A small class-conditioned image flow-matching model, trained from scratch: norm groupnorm, widths [64, 64, 128].
Rows from block 3 of a small class-conditioned image flow-matching model, named by matrix and row number. Rows with one number belong to one channel. Each number is 128 + 32 x the weight over its row's rms, rounded and kept within 0 to 255. All counts start at 0. Numbers have three digits each.
Before each channel's rows are labels from the 100 images, of 14976 (inputs lightly noised), where the channel reaches its highest value: "responds to" is what is common among them. Only what is clearly more common there than usual is listed. The data: crops of objects in photos (Visual Genome). In brackets: how many of the 100, against the usual share in percent.
# convs0: first 3x3 conv (model.mid.1.convs.0.weight, 128x128x3x3, standardized in use, each kernel summed), inputs 0-127
# convs1: second 3x3 conv (model.mid.1.convs.1.weight, 128x128x3x3, standardized in use, transposed, each kernel summed), outputs 0-127

responds to: object: shorts (64 vs 0.6); object: shirt (29 vs 3.4)
convs0.121:127163138134134115182119078132111153143113134140159134121137122125096077124101101124177130120101127136052088136086127146126099125123078140188106144095093107089154087148055104085124167129127122159137147119172100181142166125192093160147200133117175164124121103137183115122095168141135181174067148048150201107136187144099084144117134084111108151185158145117126141110139101181067104076112
convs1.121:119137106143126115125109117134137166098163099219154089181150192068190166151102120105100132169163118141156070150079144132141133133197168158075149174077115140131115105102115155115137143103117112124143129123146170162172079143104174151122150150106119132092122149109110123142169157123071077118055145116100118076179147091137043165132128167138110131136153151177164150058111107098193112110106

responds to: object: wall (27 vs 2.4)
convs0.113:171113150153161180124139159128107087164186137196142105152147147105132121104151099196123157129114142128132113125152090129124109147119080129096091050156176120096183109110155137137076206185146124090160121168120146168064158150146075089096077063184145118133130104140137116128139107135133136129152093120087157155118131100102161139204168121128087082131085084119078136151083079113165143080080
convs1.113:116143128155101108170088118160115144109120168173158090181187127099178133110086172131089147116131130092111119149125075131114175126168134122095157152030144138090103061129142138131182095178187116073138121126107161109088142151113194111148157088067105147134072159135132089134143078136116077093099122121105085091130155102184130136108090086161109129137117181125099162072065080097108137129155

responds to: object: tire (27 vs 0.5)
convs0.96:191126162080155059123089111143159153132113137114113137112118075115160161143135091148089112108145139107131118128149179126178161108176122152012122093128136130147165130129138152147081089117065081165072162149090122121121184063132167184160143118139172136181136103143094128103151139099111132181092118119110084124096099140119158194109091089082159126123134177160176173174147108128109071132109
convs1.96:136133115111121119144083115148099158128098142159118154153049115117152147158139171137067141138135179069154108153147174135130113127122076098092115051077122175137102128099088146198078129127143131098139099146123180130137162195142181105169165121070110140137111174095086137139185167093151144099198120139153115131077148151104173126174153148110074090108129140161081147119148096230137127119117

responds to: object: shirt (30 vs 3.4)
convs0.47:097138085116146126157125122131129137152176144184092212125109157132121137113115140170172164094113114105101130070074125076157159151130197129082113052135121090196112136122071101107094154147154081116147101226175178154134136108113130168098068152100119122082088122081118103109097133111125142086136168119126188149149128184125166093098121190181100144160090122134112131127095094133119152142147
convs1.47:110099141090119161154112111070152138132182116075158131148111065196092136079059150127186153108142110129079158165127124105072173105127053135154132125094163142141193081120103123118161095175117138131061092126121163091129158094193077088111098113157117140134127066128145146163136142160161099023154092104104110167140140116120152151135147096160131093097152117153108131094103119080094129124143

responds to: object: shirt (27 vs 3.4)
convs0.10:098129073094101121091144081090134100130167124102206163153120161185123124117130088130127142151115119156126193123096085187181176141130132135081108123076159162202111150146157102170072170161137073134100098144054110117132125103121149099151144183153079127097105111131117124115101112131103041118111139183097129103153134163087121142142120125124124189173133171077200124105125120177141080144141
convs1.10:115138125137134150151113107130130114144128098111156118084120061134049117152125173140172116129095109136145165088118159131069186139085156091171141124107143118161109139151139131155108099142118110107110108173128103149105065172146132197147158075114144077163102190137161057118211153105131119147209145077131130163117112178149191170165149163089120103051154108133117089128179135174096126123160

responds to: object: tire (34 vs 0.5); object: clock (25 vs 0.5)
convs0.4:143147103152151141165092112115119098143048138096095179176129112174127081133150156109087099110175124115121133162126100117096197146182134152089076111182153142091061217155138051145097120132084132096134108185097173175169118142160185110171121152172171127108062113074137129082151146154065135075127123138075143140167133152138149149131125128122127096102144142103119129108073113127148118117148
convs1.4:115207127134159104087136150150124114142165163155150091139156102112194148160124157152146058123084114133120126106111117144058106150158131109131091150085138137160139190110128177094150106113181158126147146113135176150054171056143063186139139094176180159123169103145132090123134121129188139127143202163191061137120118134135136049111107115135119129105120105123122172164109147124078167107111

responds to: object: building (42 vs 2.2)
convs0.62:130095139135127123178132175131137172117131122186153131126114127086132111126169114123100086142122137144174117047153149175117118168109154064095138121128115110115160134099137160141094151144183113134131127132086121157187110105209130061088067142162060061083095096086149110174137079138123122066111104134055151173118191123141190117150097142132166138085120142133143183158104168135185101105117
convs1.62:166139121158087133105147152128139143129108101130062068118119128097182087135140164198102137134110159144173179131092152195130131104021152091123133111131105092132135155120145115074105140168102154109111124177084109097109048152174081143122097131123174121134203135197103167102161140138174110119155144192066090125132120173121184094125168120149090154164133142136133111119126160177149136159130

responds to: object: man (41 vs 3.5)
convs0.25:124119112152135131177110152118141159112128118144204160131145109157143134155175132141116141123118061106125131111078155099106144163067099101061196145172171074091112115120100144081113210109159125124090108059115097092142119153113103125120105148200137150143086137068130170116062140106106187097153084178136150167108172152125177173157146140142149106126075094115092176103126148146175086110088
convs1.25:126100080135099110130115103169123146160105198070121093130143124143152110119151142162139139138165135174140171063154122139151105107097113143156134167075169157098156114142134165116118077157127146077150083129078125132111093129159193105117129161057129113120192123135173101147148135176122095217105076098057100087103153151115148122112101078159066159116205161147082080146129123166098154090123

responds to: object: bus (54 vs 0.6)
convs0.100:117193114118135101129136203145174161164117143181147110123054114123125151102153116109087077160139129172162153151149148172157188173106128169078042138124116109120097144124153112131066106156105096110150145109046076142134215105138137119133087130084149089096101119086121184117090152140163174126087141095092107151099121127119162151125122136099148082118130143062165089143109131169133117184158
convs1.100:138145163106099114113130098119117121088134078061123113155123141116204132125066081178114119131213112137094145164121115098086195118141150113154090111115140158124130129086140106149059172101218081089141133111078142148116181156088220129109142125099171103109146151150123132121147123098104119111086155105142122135155150128137104102071129111194112126121153119127104068105156057195126166100139

responds to: object: window (32 vs 2.1)
convs0.35:104200113188166131161205070153116104197203144153120137125135141134117120143136170125147090148097116069154149105153168161137170167118212107139097137126154159145111104100146145177114098126096093105070072147076127128118068091090146143104111123120089123194102138132121152135065104139148076132106107118091091078131096154155135152115073123077116177131105138079137152126160126126133167098179
convs1.35:195161158093083109146061134104135115106099120103096169089129230171118127133138090085097149098130104138148114149171118134216096109082117124148122174130085167085149116138089072076106138119148157078116120154119087111170141097129111175122152166095118139078148094127112125168152105125123110078108079133088105110202138135135122103095215095103122133111126093124107160186091125087125111170106

responds to: object: sign (27 vs 1.3)
convs0.120:067143104140156174128141085103138137160169137129161121164145124157103116082062105111079134093065110129147143102155120167146103147133139192140115054121147147124116119086189086162108132099102139111145124139084137125080126135099084130103126170152135156151113175211153163149115109245152072112116152100082094072114120054117122116111107105107098180131188141131186134161156127162137132139152
convs1.120:125199163094137133176138135203155146173117145083094116079104122136131156134162119061142112187149109135102075076092096136100082113093146094124096173172112129138115103146145179044129099061155121133135150107164121154159128123123143124190124152164194058112139140154105109128131161093126100150094120109182171147141175095110082143136165162095138117145124134080125183142178085140184112096100

responds to: object: tire (60 vs 0.5); object: wheel (31 vs 0.4)
convs0.104:142165154162086073088101078074180157079136126166159106111161155146093115184108143124087094166156099131126142080105124158139085172139111096176104114123137125153151142163164184184117179138098111147117110186121158133136149112124115127160082117139120160202090139137136184126134172131163163064079109116062138082144070166153127090043064136098093097131103147172133133120163117123141105107133
convs1.104:134113185164128149088121090121123095118183111171123158111138090182142105096120133204156089129107153063121111153126158052113131117109103092131127193109160068132078110143174139135113134140121117111133132078139166157105171183127135116153180156132139060130122042155121159139147129138120185032099142123182140103114145090108098217117121150143082139149124153161148162104132118092162106096109

responds to: object: shirt (26 vs 3.4)
convs0.57:084136124142118075130190077121099148112131127143132089147127121138117134138139131152075103199121096113130096120195141143117177132165102155099083136108179092092120148108182150139118151167039129063133109145089153103098082138146115082089043133103143120133122093136137149149106139176178074077135107174084113102158161115114166200159203082114166122140148147100187134160120120151169150127153
convs1.57:108179151191162151154150110144133095169080144054173176138136113131162100121108125086151121168155106122067127115068117102145095130163155101164152041100125173110066098104110083110160095126165112194111192117160131104106100126102091091147151092172132110068084072129133120108150109189106060115142129104127152125122174122146103086138126145084096158090136096127099094152143169178120106162121

responds to: object: sign (26 vs 1.3)
convs0.18:145166089181182190146118154124159148139106139178114180083134177121081124158101134126146143076111109096107087102166123091086052097177129120073151168131150123123127121162120106088166104118104112165119139127210115130103080131102159104174127142166161152083125106154179095155140127141106173068055088124186122122098119086099185164096084141091148148129106185160122103156132128080148109098155
convs1.18:153101127143124131070075089103129193148166131136103102206151130179155134108134094106109145141139141169104173146098107165151165149089105174091138121096131169154149135117127121157091144128164083109149114115149144093102161176165147145125162114070115123137154133102106136161095187113158145189196122071045182148162127173119166119136180061152122135173121084096130051117098160155106182155139

responds to: object: giraffe (28 vs 0.4)
convs0.71:172189134120140187138131127161179123133090130139125127141148197071113143117125107126090174106088152132125080128142157129108123139090019119103136138147134122052127160079077080116141208076128115158113124123111098137095118158196134122137192148181112124142124087100115123103106125099111082110139113152153160193224186098113096133153149133138115112137081106130107098111126128146190134090149
convs1.71:181114082090089128166108154125111106091133128155146145139119137129131095134149124115138126114144150128148164132110133185131135087117156161131047122107113130094106089160145121077114128117139218110114103138076084139142104068123069115111145149114097205120149131131165192095156098148066130204125180154113074112114108159145175151081054084055108104119150112151152098120109134120112128220087

responds to: object: tree (26 vs 3.2)
convs0.70:114143114107125079112133164112125132152072108111120141162104129083122135158095096159185159133091143139179138165089106103132120142109170122132176138109192141189102087177160057139131171155132145122183137107081163110122141161130118123153230128132116132097167181106150146180095104119125112109109118139104049095134131079121090135094116085177098131130107143156162069095082112122051183131195
convs1.70:153184094084117150133160081149102073106157157146147111122163148140075186113148143164129102131089084176136143170124107185151120164093138121172122107175112173098146134134096110148120102113160106139116130107186124140155165106199179171151107114124149156099140123119118108082144170123127169000172101093173148135138070140121108141128170181073149134123142161070147112150111114142152153139140

responds to: object: hair (26 vs 1.6)
convs0.6:149187121161143158169108180159131107103118111168168098134100090168107120145143122060099139117160131160085065134125152092100116101123121111078158003144162158111120125159142136136045105180114154126119147136126138112080124113084157101132115099210149104084143121128145082171168129076131144082142146164119129182150143133196112124116100152118210135148090145086152149108094133122151163112099
convs1.6:093163075178172150178139105116076082164157134108187109071166095142110129116172144118143211097142152140132201162143130128085076184164107093110125099152106112124206128113130149124133136161044134117135090132146160074127150149107165140124108097095110142164153110144065167118166182142156110143094159090174125171087120094121124118100126120065157098106137102131173127106087086159090141158141

responds to: object: man (43 vs 3.5)
convs0.43:108160186165090119126124082171153146163083140212129112138152118128084119101131136150112127155120144158135073102142117133130116136076049128153120147131118170115127100138015178083124097141105099115139197086150101163130124067096121133166142102099093089104141130101197103080102143108134207162103093099115141161116114127120197107114138100127174128137132131173132123132121148214148161166111
convs1.43:153119134127133115128142156123143057138125139098144112038102169160152149163130094137159118152099106142112146139106077102115176085050174137234129173132121137056213106111144116154082175145189155146126177129118106126129172073153120114161129084152130128101130105117133152107111104137155179127106055144171111166142140124099083094145148086157134113156120092136135115159119108084079092177089

responds to: object: tree (26 vs 3.2)
convs0.92:106163090121049126088104126117070112132133103085146161162143130125194193099166132125083146168146163129050123142124110166124117185086134158137134181224118111149144106184114102133122132138147124092099197113072104159135141103119076088048112105122119152063104141138110172107120198080155153091124124142124161164088115162122151093150157144133129115137125115091120152135090134174153101149173
convs1.92:125067192126159177170160124136174132112092142155139106134113092164096086200096127128148111108096079123115135119143122161098173116157148125070106081122186111141072143134108169169220085101083084142140095154193078095150129111185160165163141184220119125143161120105128147106117094148175109144112093120144130105101116083120148138118123184147182116113121111142166091079135111117099132157118

responds to: object: tree (55 vs 3.2); object: trees (40 vs 1.4)
convs0.122:142138163150122153179145168122110161121136152143108162102125159160147114107160114152157065142139163119088120128113128128109090154170150133101148156124073070105130107103083075109163140113084185171113128114175094127153070123144123113084110140090141135124103065207103164164124112162125170142141128092197185107094121149121132115092066138148154132144100068091188126115191183110164062070067
convs1.122:157081093094155180171081144098150174080119118143082167164092150225083161115115107125106174073149139097139137140171125139188073154110087158111213089155077099149081169106097087122163150167136108139131124121134121152129092188055133139079119114085138083105147131153146158156169159104110098155116076163119190099146114098100126125148150122141139121141152193162108134146103117124138099116139

responds to: object: tree (28 vs 3.2)
convs0.76:107082094128116099127146155127117096188115132142111063133111140094154120111186121136109100152152147115173105166100094177176201142097017136132130100230121127132165114195104112147125091183170073100089108089106156149163145125203121131175161151127122145101083142102138109091119182106164083159126142131084125161125144193103156114129122152128109092123106087121132138134113080131105090146135
convs1.76:131163136116068093173202110138063123156105130107159145093154112170051153101150082172074091152094162135137110129097123132151040141152133126144130095161174129146112135102135138185108105119107031121150108124071162116140099148111141124130104159115092118143130132112148139073128180190103166109212172124112162152132091181121148133198124138091113136116186092109141132144141118072139154118125

responds to: object: tire (50 vs 0.5); object: wheel (26 vs 0.4)
convs0.123:093115175141111094126107055122106131095090127109144123133164147124120108081145145121068112094096190130135126087142123142123094189122095111255197160116084138154129161106066122133145151088121135135117136119164132128152079118133109145130101158167114110118139111164153118117179090120110133104123121108159196133170139162104107122169105157162114136131096123155165131056125173151142105093099
convs1.123:127114151129099112132146141090142172118144160202086115154111166127092181132174127135122159150084128090120121169159128127183116099101127160146130141167149101205140139160126136110136153180143125077160103193102086159154094128125090174100106129100115124165157157084193100128122197151097166082154090178152165112163155204167160060157169149222131109164110114096168136121142155108103132118143

responds to: object: clock (27 vs 0.5)
convs0.58:119103113124102104096124148129163096130094121129200133112102136103139121187142127171135108158154099153056098124133088126122148144105085122074046168120154125120124127134098142085203132162142175110140118103101136162226175130161182102142136110150155049091150077038135098085149099088185105101127149155110147129114133140172175086162146142112120101130115095122150196148117167104150127175128
convs1.58:122127081101136101171141167153111102082082169141174200114167116121142201133185137023109134175115102169138081043118134128128096188147166102138137099168053080109129173162158102163095120113145105147113139083183117146126059089129160084161123104098100124099122181153078075135141118131138122143158121108149111085087138152138104135164119111114130133080134145135134157115163079136145139133135

responds to: object: bus (56 vs 0.6)
convs0.64:123133145069125160155136092116135173143121111087153174154127154149154094167151059133097167124058177140125185120159174139144138097127091147134150122084149119150114138065128098118097152096074148119105142139171141137195126156126125152123161126199124060116105117066097148076112106135172097124121114119129089131138166083156074120137113097153036155156129096167118135184075079147210147147113
convs1.64:145134137153135140063164115117127081100147153129125069148214091134152137111147125131109135108087120129126108147088115032135121148154113142105182108127111051091154142138162074119159131150157132139132072146112141108047149123050082136098155095118118150105146118123174169142090134103094183033123120123147185138087149114109146119137079115132156152078072120109110114129123111161110137053181