From a checkpoint of a small class-conditioned image flow-matching model: activation silu.
Rows from block 2, named by matrix and row number. Each number is 128 + 24 x the weight over its row's rms, rounded and kept within 0 to 255. All counts start at 0.
# emb: conditioning projection (model.mid.0.emb.weight, 256x256), inputs 192-255
emb.122 [125 115 127 119 116 145 145 128 114 147 132 107 129 132 160 113 147 117 131 131 155 135 135 126 134 107 100 122 155 121 147 122  98 127 110 151 104 180 170 106 124 148 148 139 158 136 101 127 148 152 123 120 152 123 129 143 128  74  87 187 102 147 103 172]
emb.123 [179 120 123 132  43 132 168 134 147 116 163 112 176 131 117 165 136 177 132 123  92 187 105 125 125 131 138 106 114 147 109 128 122 134  83 119 156 115 140 138 106 149 154  47 105 138 174 131 160 143 124 132 141 153 141 145 171 151 142 155 170 138 112  92]
emb.124 [134 126 157 130 145 160 133 132 126 142  66 123 113 103 129 149 123 122 104 112 126 156 101 134 101 121 138 102 134 130  39 124 109 153 166 144 151 155 134 142 116 139 136 112 112 159 131 115 160 144 106 125 108 146 130 148 157 119  82 135 130 126 123 167]
emb.125 [165 130 143 134  90 145 166 151 163 152 136  78 173 160 133 113 124  85 113 155  76 145 166 152 112 160 120 130  99 113 121 138 105 155 146 161  97 124 111 109 146 110 122 179 172 169 124 139 122  83 120  84 127 110 138 136  95 104 110 133 129 144 107 101]
emb.126 [158 121 116 132  95 139 140  97 110 175  62 131 145 124 137 154 127 144 149 135 113 141 112 130 170 146 134 171 142 129 132 130 114 131 150 118  90 108 170 116 111 114 136 163 154 130 127 158 116 168 144 120 138 134 126 129 128 114 118  90 132 134 154 190]
emb.127 [155 124 152 139 118 127  88 137 151 164 182 150 146 176 161 121 135 125 146 156  99  98 186 156 108 144 118 116 111 146 102 108 109 138 159 154 154  92 121 112 153 121 120 121 113 115 141 161 113 112 144 151 123 106 140 147  78  80 142 136 124 196 105 125]
emb.128 [150 102 140 120 157 126 105 128 141 133 116 144 116 138 147 137 108  87 119 136 138 125 146 129 147 125 126  84 174 149 136 123 152  95 114 112 114 113 111 116 156 135 128 149 151 137 128  99  90 144 132 114 150 128 112 115 111  85 198 126 131 112 158 190]
emb.129 [124 136 139 137 136 145  79 123 147  93 143  75 156 108 145 157 136 189 117 153 105 127 121 110 151 151 106 125 164 122 138 153 165  95 100 115 170 128 100 123 132 116  92 114  70 126 163  98 156 131 100 138 154 126 112 143 118 110  94 145 154 129 119 104]
emb.130 [125 118 105 144 143 151 100 127  95 142  72 170 129 143 128 126 104 139 120 115  99 142  71 137 118 119 102 112 126 125  92 160  69 114 136 113 112  70 140 192 142 165 126 116  81  96 120 105 138  97 126 147 135 113 120 139 114 122 154 152 143 142 112 216]
emb.131 [137 138 137 111 144 114 115 155 120 137 135 106 139 121 164 124 103  70 151 138 109 134 142 143 156  97 107 158 128 124 104 157 140 101  99 143 152 174 139 133 136 115 101  89 159 152 164 135  79 151 150 141  92  95 117 108 123 112 114  87 104 123 107 100]
emb.132 [126 110 128 139 140 124 124 135 118 117 115 145 133  75 144 167 134 176 110 149  99 118  82 124 104 140 100 109  88 128 113 140 108 111 122 111 133 121 144 134 141 118 120  93 101 114 137 150 105 108 127 144 136 120 117 150 130 124 155 144 111 122 123 106]
emb.133 [112 130 121 121 134 142 166 112 152 128 173 118 111 134 146 103 135 138  77 140 132 177 172 172 145 132 155 101 149 124 143 130 132 137 138 111 174 144 109 136 156 126 115 117 113 134 120 150 136 128 158 135  93 120 111 116 164 114 126 144 129 150 127  83]
emb.134 [139 166 145 114 127 124 113 109 130 109 140  97 134 140 121 128 151 164  93 113 141  76 129 164 149 143 153 101 132  88 169 139 108 137 168  94 142 112  95 147 164 113 140 178  81 145 138 126  21 156 155 142 150 122 147 112 113 127 117 154 117 150 133 127]
emb.135 [119 121 154 118  90 134  95  98 151 117 129 155 132 134 157 144 100 126 114 121 136 166  66 117  91 138 101 119 135 150 103 119 122 101 101 130 131  86 103 149 140 149 146  89  71 115 114 115 173 120 113 131 121 117 129 126 127 120 198 136 119 151 145 159]
emb.136 [152 125 118 119 140 128 129 131 124 123 134 110 122 108 143 124 114 119 156 133 110  80 117 159  82 133 133 176 131 152 122 151  98 100 146  93 117 156 128 125 153 137 158 131 175 113  94 128  81 139 161 123 121 104 125 123  88 130 156 123 107 131  95 165]
emb.137 [141 126 130 150 109 123 163 144 117 131 118 201 113 116 111 126 130 153 122 120 114 100 159 154 117 102 131 172 110 176 135 161 147  96 143 127 151 117 120 103 112 140 143  22  72 115 148 128 141 131  89  94 119 137 131 128 147 124 164 127 134 121 142 132]
emb.138 [132 107 150 144  61 127 115 150 121 137 151 111 110 105 143 156 150 120 122 142 122  89  97 118  91 111 126 155  84 152 188 120 140 118 141 116 157 138 129 123 114 100 130 101  77  92 127 114 158 133 123 105 173 110 137 146 122  87 134 118 118 144 153 125]
emb.139 [141 120 155 136  80 141  81 106 132 122  54 138 105 112  95  92 142 104 133 114 144 121 137 137 162 107  99  91 122 143 205 145 140 121 107 122 116 130 118 140 163 123 131 118 126  99 105  98  86 146 131 169 139 129 111 115 169 119 140 143 125 122 167 156]
emb.140 [164 142 102 142  57  99 131 139 128  97 135  76 135 177 134 144 124 189 120 130 118 129 136 117 116 120 126  82 152 100 191 117 146 115 136 155 138 135 137 165 141 111 141 127 127 118 148 129 127  83 147 154  94 143 122 136 138  93 120 210 133 132 157 135]
emb.141 [100 126 120 137  92 128  93 129 123 138 141  63 112 137  80  78 126  90 147 113 135 156 136  83 109 117 103 138 123 162 170 145 152 127 160 123 134 128 137 117 121 111 112 140  68 147 126 125 157 147 136 107 118 133 130 119 118 145 164 167 108 116 131 131]
emb.142 [122 137 139 142 112 120  59 102 136 141  90  96 137 147  59 121 139 118 142  99 145 124 141 134 126 134 122 121 183 120 131 125 164 110  96 153  71 141 150 146 116 142 129  40 116 110 135  87  85 128 146 113 133 129 119  95 100 146 183 135 149 128 117 145]
emb.143 [141 133 157 124 114 131 134 121  70 114  91 174 115 118 131 170 125 136 118 136  83  80 128 132 105 131 142 125 133 124  93 143  73 120 121 139 108 148 117 141 136 115 179 137 143 128 124 124 108 119 127 118 167 103 132 142 162 109 135 107 111 132 132 152]
emb.144 [158 117 164 121 141 128 159 130 118 159  67 122 115 152 113 138 125 113 137 105 160 109 150 147 132 141  97 102 101 127 148 140 127 140 186 110  93 137 110 108 118 128 162 140 150 176 125 116 150 133 155 114 143 123 120 136 125 138 134 133 158 116 146 114]
emb.145 [ 97 124 118 124  98 118 111 142 179 127  78  73 131 163 117 118 142 129 118 112 174  74 139 144 173 121 116 123 129 156 148 118  92 144 111 167  91 138 131 146 119 106 173 237 141 158 123 158  68 125 147 123 126 132 131 120 117 118 146 145 131 127 119 159]
emb.146 [149  96 149 117 128 114 118 119 121 127 116 128 120 126 162 140 126 152 158 127 146 128 114 124 131 146 124 132 117 143 152 126 123 125 153  97 129 112 129 126  99 123 136 166 128  46 163  98 117 117 137 138 150  87 122 107 120 145 139 135 160 115 138 129]
emb.147 [130 140 132 115 114 139  96 144 123 147 156 121 145 130 147 115 117 119 141 129 121 160 117 126 111 104  91 112 127 100 137 131  98 112  77 122 144 115 129 111 105 121 122  99 171 109 129 116 146 129  84 106 138 108  94 120 145 171 112 102 118 115 116 183]
emb.148 [122 134 137 120 172 150 141 110 144 154 111 107 151 122 142 117 112 183 132 125 131 175 132 105 129 129 129  96 163  94 150 122 168 102 124  88 155 100  95 125 101 169 119  82  89 138 134 134 136 102 121 118 121 132 117  99  91 157 144 129 148 169 102 123]
emb.149 [123 105 156 111  98 137 163 178 115 113 122 114  97 124 148 152 139  97 131 133 126  99 109 106 118 122 131 148 109 126  96 130 121 105 101 126 109 131 137 137 107 118 122 101  92 117 143 120 145 153  86 124 163 135 132 155 136 127 109  83 116 141 127 146]
emb.150 [128 123 114 114 117 137 106  97 109 155 116 144  97 101 114 127 146 130  73 116 134 126 134 136 153 112 100 100 111 135 157 139 136 136  93 155 123 140 139 128 142 162 127  61  97 109 122 156 145 107 148 128  73 137 135 145 126  80 103 158 124 105 155 180]
emb.151 [140  93 146 114 131 130 151 116 122 120 160  80 133 166  93  93 112 133 123 129 125  56 129 146  93  99 149 168 171 156 135 118 115 137 153 121 118 156 130 146 138  98 137 133 120 117 130 114  87 130 179 138 169 138 137 116 129 160 122 114 127 135 144 117]
emb.152 [159 125 104 137 113 144 123 132 108 143  83  93 133 145 115 126 134 133  99 106 145 121 171 146 185 127 124 195 154 131 100 120  95 128 102 144 130 169 127 136 118 133 123 142 131 135 186 114 127 139 180 139 116 129 117 141 145  95  94 163 141 116 157 144]
emb.153 [148 100 157 109  89 156 123 144 142 113 180 143  79 122 147 156 134 105  85 149 133  77 107 152 145 121 133 142 119 130 217 126  85 117 125 122 137 115 150 107 130 148 160 103 154 102 183 107 153 124 143 133 126 123 127 144 195 115 114  94 113 130 115 115]
emb.154 [154 142 127 116 129 147  97 114 111 144 107 110 116 149 111 102 142 117 109 117 150 119 111 109 116 191 128 146  99 138  99 134 156 140 117 121  81 141 142 144 110 138  94 139 123 107 118 126 151 153 134 111 113 137 134 157 148 123 105 123 101 123 123 153]
emb.155 [131 120 132 127 166 131  84 106 139 107 204 145 143 115 107 130 128 136 107 130 123 112 103 146 129  93 113 114 139  39 106 154 121 139 128 104 172  82 115 113 113 103 145 129 138 128 120 117  72 128 156  97 145 130 135 124 143 100 137 119 144 143 111 169]
emb.156 [138 123 167 118 133 127 118 132 120 170 141  89  92 157 164 115 153 133 154 118 139 123 102 105 159 114 113 124 109 137 124 121 123 137 148 150 120 139 180 106 127 115  94 101  74 131 157 150 132 140 143 117 156 133 130 117 139 122 135 104 122 147 146  85]
emb.157 [139 113 153 111 128 124 132 159 131 123 104 125 101 108 127 144 120 102 140 137 136 114 105 124 137 107 119 137 147 134  90 139 154 105  69 131 136 139 141 109  84 125 133  89  82 110 138 112 171 149  99 100 131 145 122 163 139  78 125  66 143 155 133 149]
emb.158 [101 127 114 144 174 137 123 113 154 110 114  69 128 149 141  93 110  92 154 131 123 176 158 140 126 136  98 152 111 103  60 103 161 118 146 121 166 107 103 138  92 146 127 141 110 136 131 150 147 139 149 101 117 127 141 106 134 110 159  78 114 164 119 123]
emb.159 [133 129 113 121 124 141 148 130 145 110 152 159 145 137 143 117 129 110  91 129 145 169 141 140 178 140 105 160 136 154 101 125 132 126 106 125 127 128 152 149 143 133 122 118 138 181 164 150 202 145 102 129 152 133 109 143 110 134  86 121 109 131 132 104]
emb.160 [131  83 141 120 131 126  80 125  98 107  96  90 132 116 150 147 113 148 110 131 139 162 133 114 155 150 135 133 148 126 116 110 141 118 161 124 114 134 127  93 119 143 142 128 117 108 160 118 177 127 111 133  88 152 122 125 131 187 140 145 171 143 132 234]
emb.161 [131 142 151 110 105 112 137 114  88 148 172 150 156 144 141 154 156  95 127 137 137 127 100 155 148 119 161 171 116  71  94 118 100 110 122 111 104 153 119 125 138 131 149 106  98 115  83 113 103 161  77 126 117 116 114 128 136 120 150 132 130 112 117 134]
emb.162 [119 137 105 118 194 131 108 110 147 116 140 108 142 158 125 116 144 118 123  97 106 134 164 143 131 108 156 119 125 103 169 168 158 110 130  89 179 116 138  89 109 114 130 156 117 147 115 130 200 134 100 151  71 117 133 117 127 133 151 102 158 104 137 183]
emb.163 [114 108 109 135 193 129  57 127 126 133 154 107  87 122 131 115 132  94 162 140 153 152 131 156 133 126  95 137 168 114 111 134 109  77 139 139 154 147 118 116  97  80 101 163  95 147 119 130  92 178  91 117 145 117 111  98 128 113 145 166 118 128 141 152]
emb.164 [116 130 125 133 112 107 177 171 105 150 130 164 133 125 142 141 169 145 110 140  92 128 150 116 137 165 116  99  76 128 143 126 152 113 143 119 147 127 129  96 108 103 125 122 144 119 129 152 201 122 143 122 122  82 109 128 122 145 100 137 124 152 117 114]
emb.165 [167 104 159 158 149 133 114 147 137 134 134 131 139 147 112 159  65  82 172 130 160 154 119 129 133 130 114  97 135 129 158 117 152 127 150 118 135 109 113 116 126 143 144 163 139  85  98 152 137 146 134 102 136 134 121 106 149 141  81  84 124 126 114 182]
emb.166 [116 123 127 114  80 138 113 103 128 112 120 147 134 148  89 123 148 160 112 143 102 118 190 128 145 154 131 141 109  69  67 135 123  99 102 101 140 128 142  89  78 102 130 133 129 135 149 124 185 113 129 177  98 131 108 145 137 105 129 134 124 144 116 108]
emb.167 [141 144 152 114 161 135 124 144 134 142 105 179 106 133 161 123 143 115 124 144 161  83 122 135 142 104 153  99  89 116 123 131  56 136 104 136 144 133 137 114 126 137 126 173 177 150 127 115 113 124 106 115 100 127 121 119 173 103  70 126 130 123 129 168]
emb.168 [129 113 139 125  89 143 145 149 110 134 143 119  97 153  84 149 127 133 112 146 111  69 121 126 125 168 145 139 140 113  56 146  98 127 134 102 142 150 130 120  92 100  88 135 132 117 161 137 141 122 127 163 137 148 116 127 147 134  94 130 114 173 138 125]
emb.169 [155 103 127 122 113 130  89 110 151 117 112  97 106 117 118 154 155  69 118 135 133 112 126 112 120 141 135 100 136 163 168 169 138 120 100 139 117 134 136 119 128 145 111 158  87 111 118 105 103 115 110 118 136 133 137 127 128 126 178 100 120 140 131 146]
emb.170 [124 162 103 124 170 125  85 162 161 135 137  71 113 105 127 111 149 124 123 136 110 185 159 137 123 111 110 153  97 127 111 152 141  99  94 158 142 104  71 171 129 144 162 132 183 113 118 126  87 125 135  93  69 116 130 152 129 107 123 111 146 111 120 158]
emb.171 [118 138 126 124  95 134 150 118 172 113 143 109 111 128  96 113 117 131 152 134 134 146 100 134 101 110 181  95 106  82  91 125  92 156 116 129 129 172 111 165 148 129 118 100 114 140 115 123  69  85 119 134  95 144 133 105 135 156 104 153 147 113 131 181]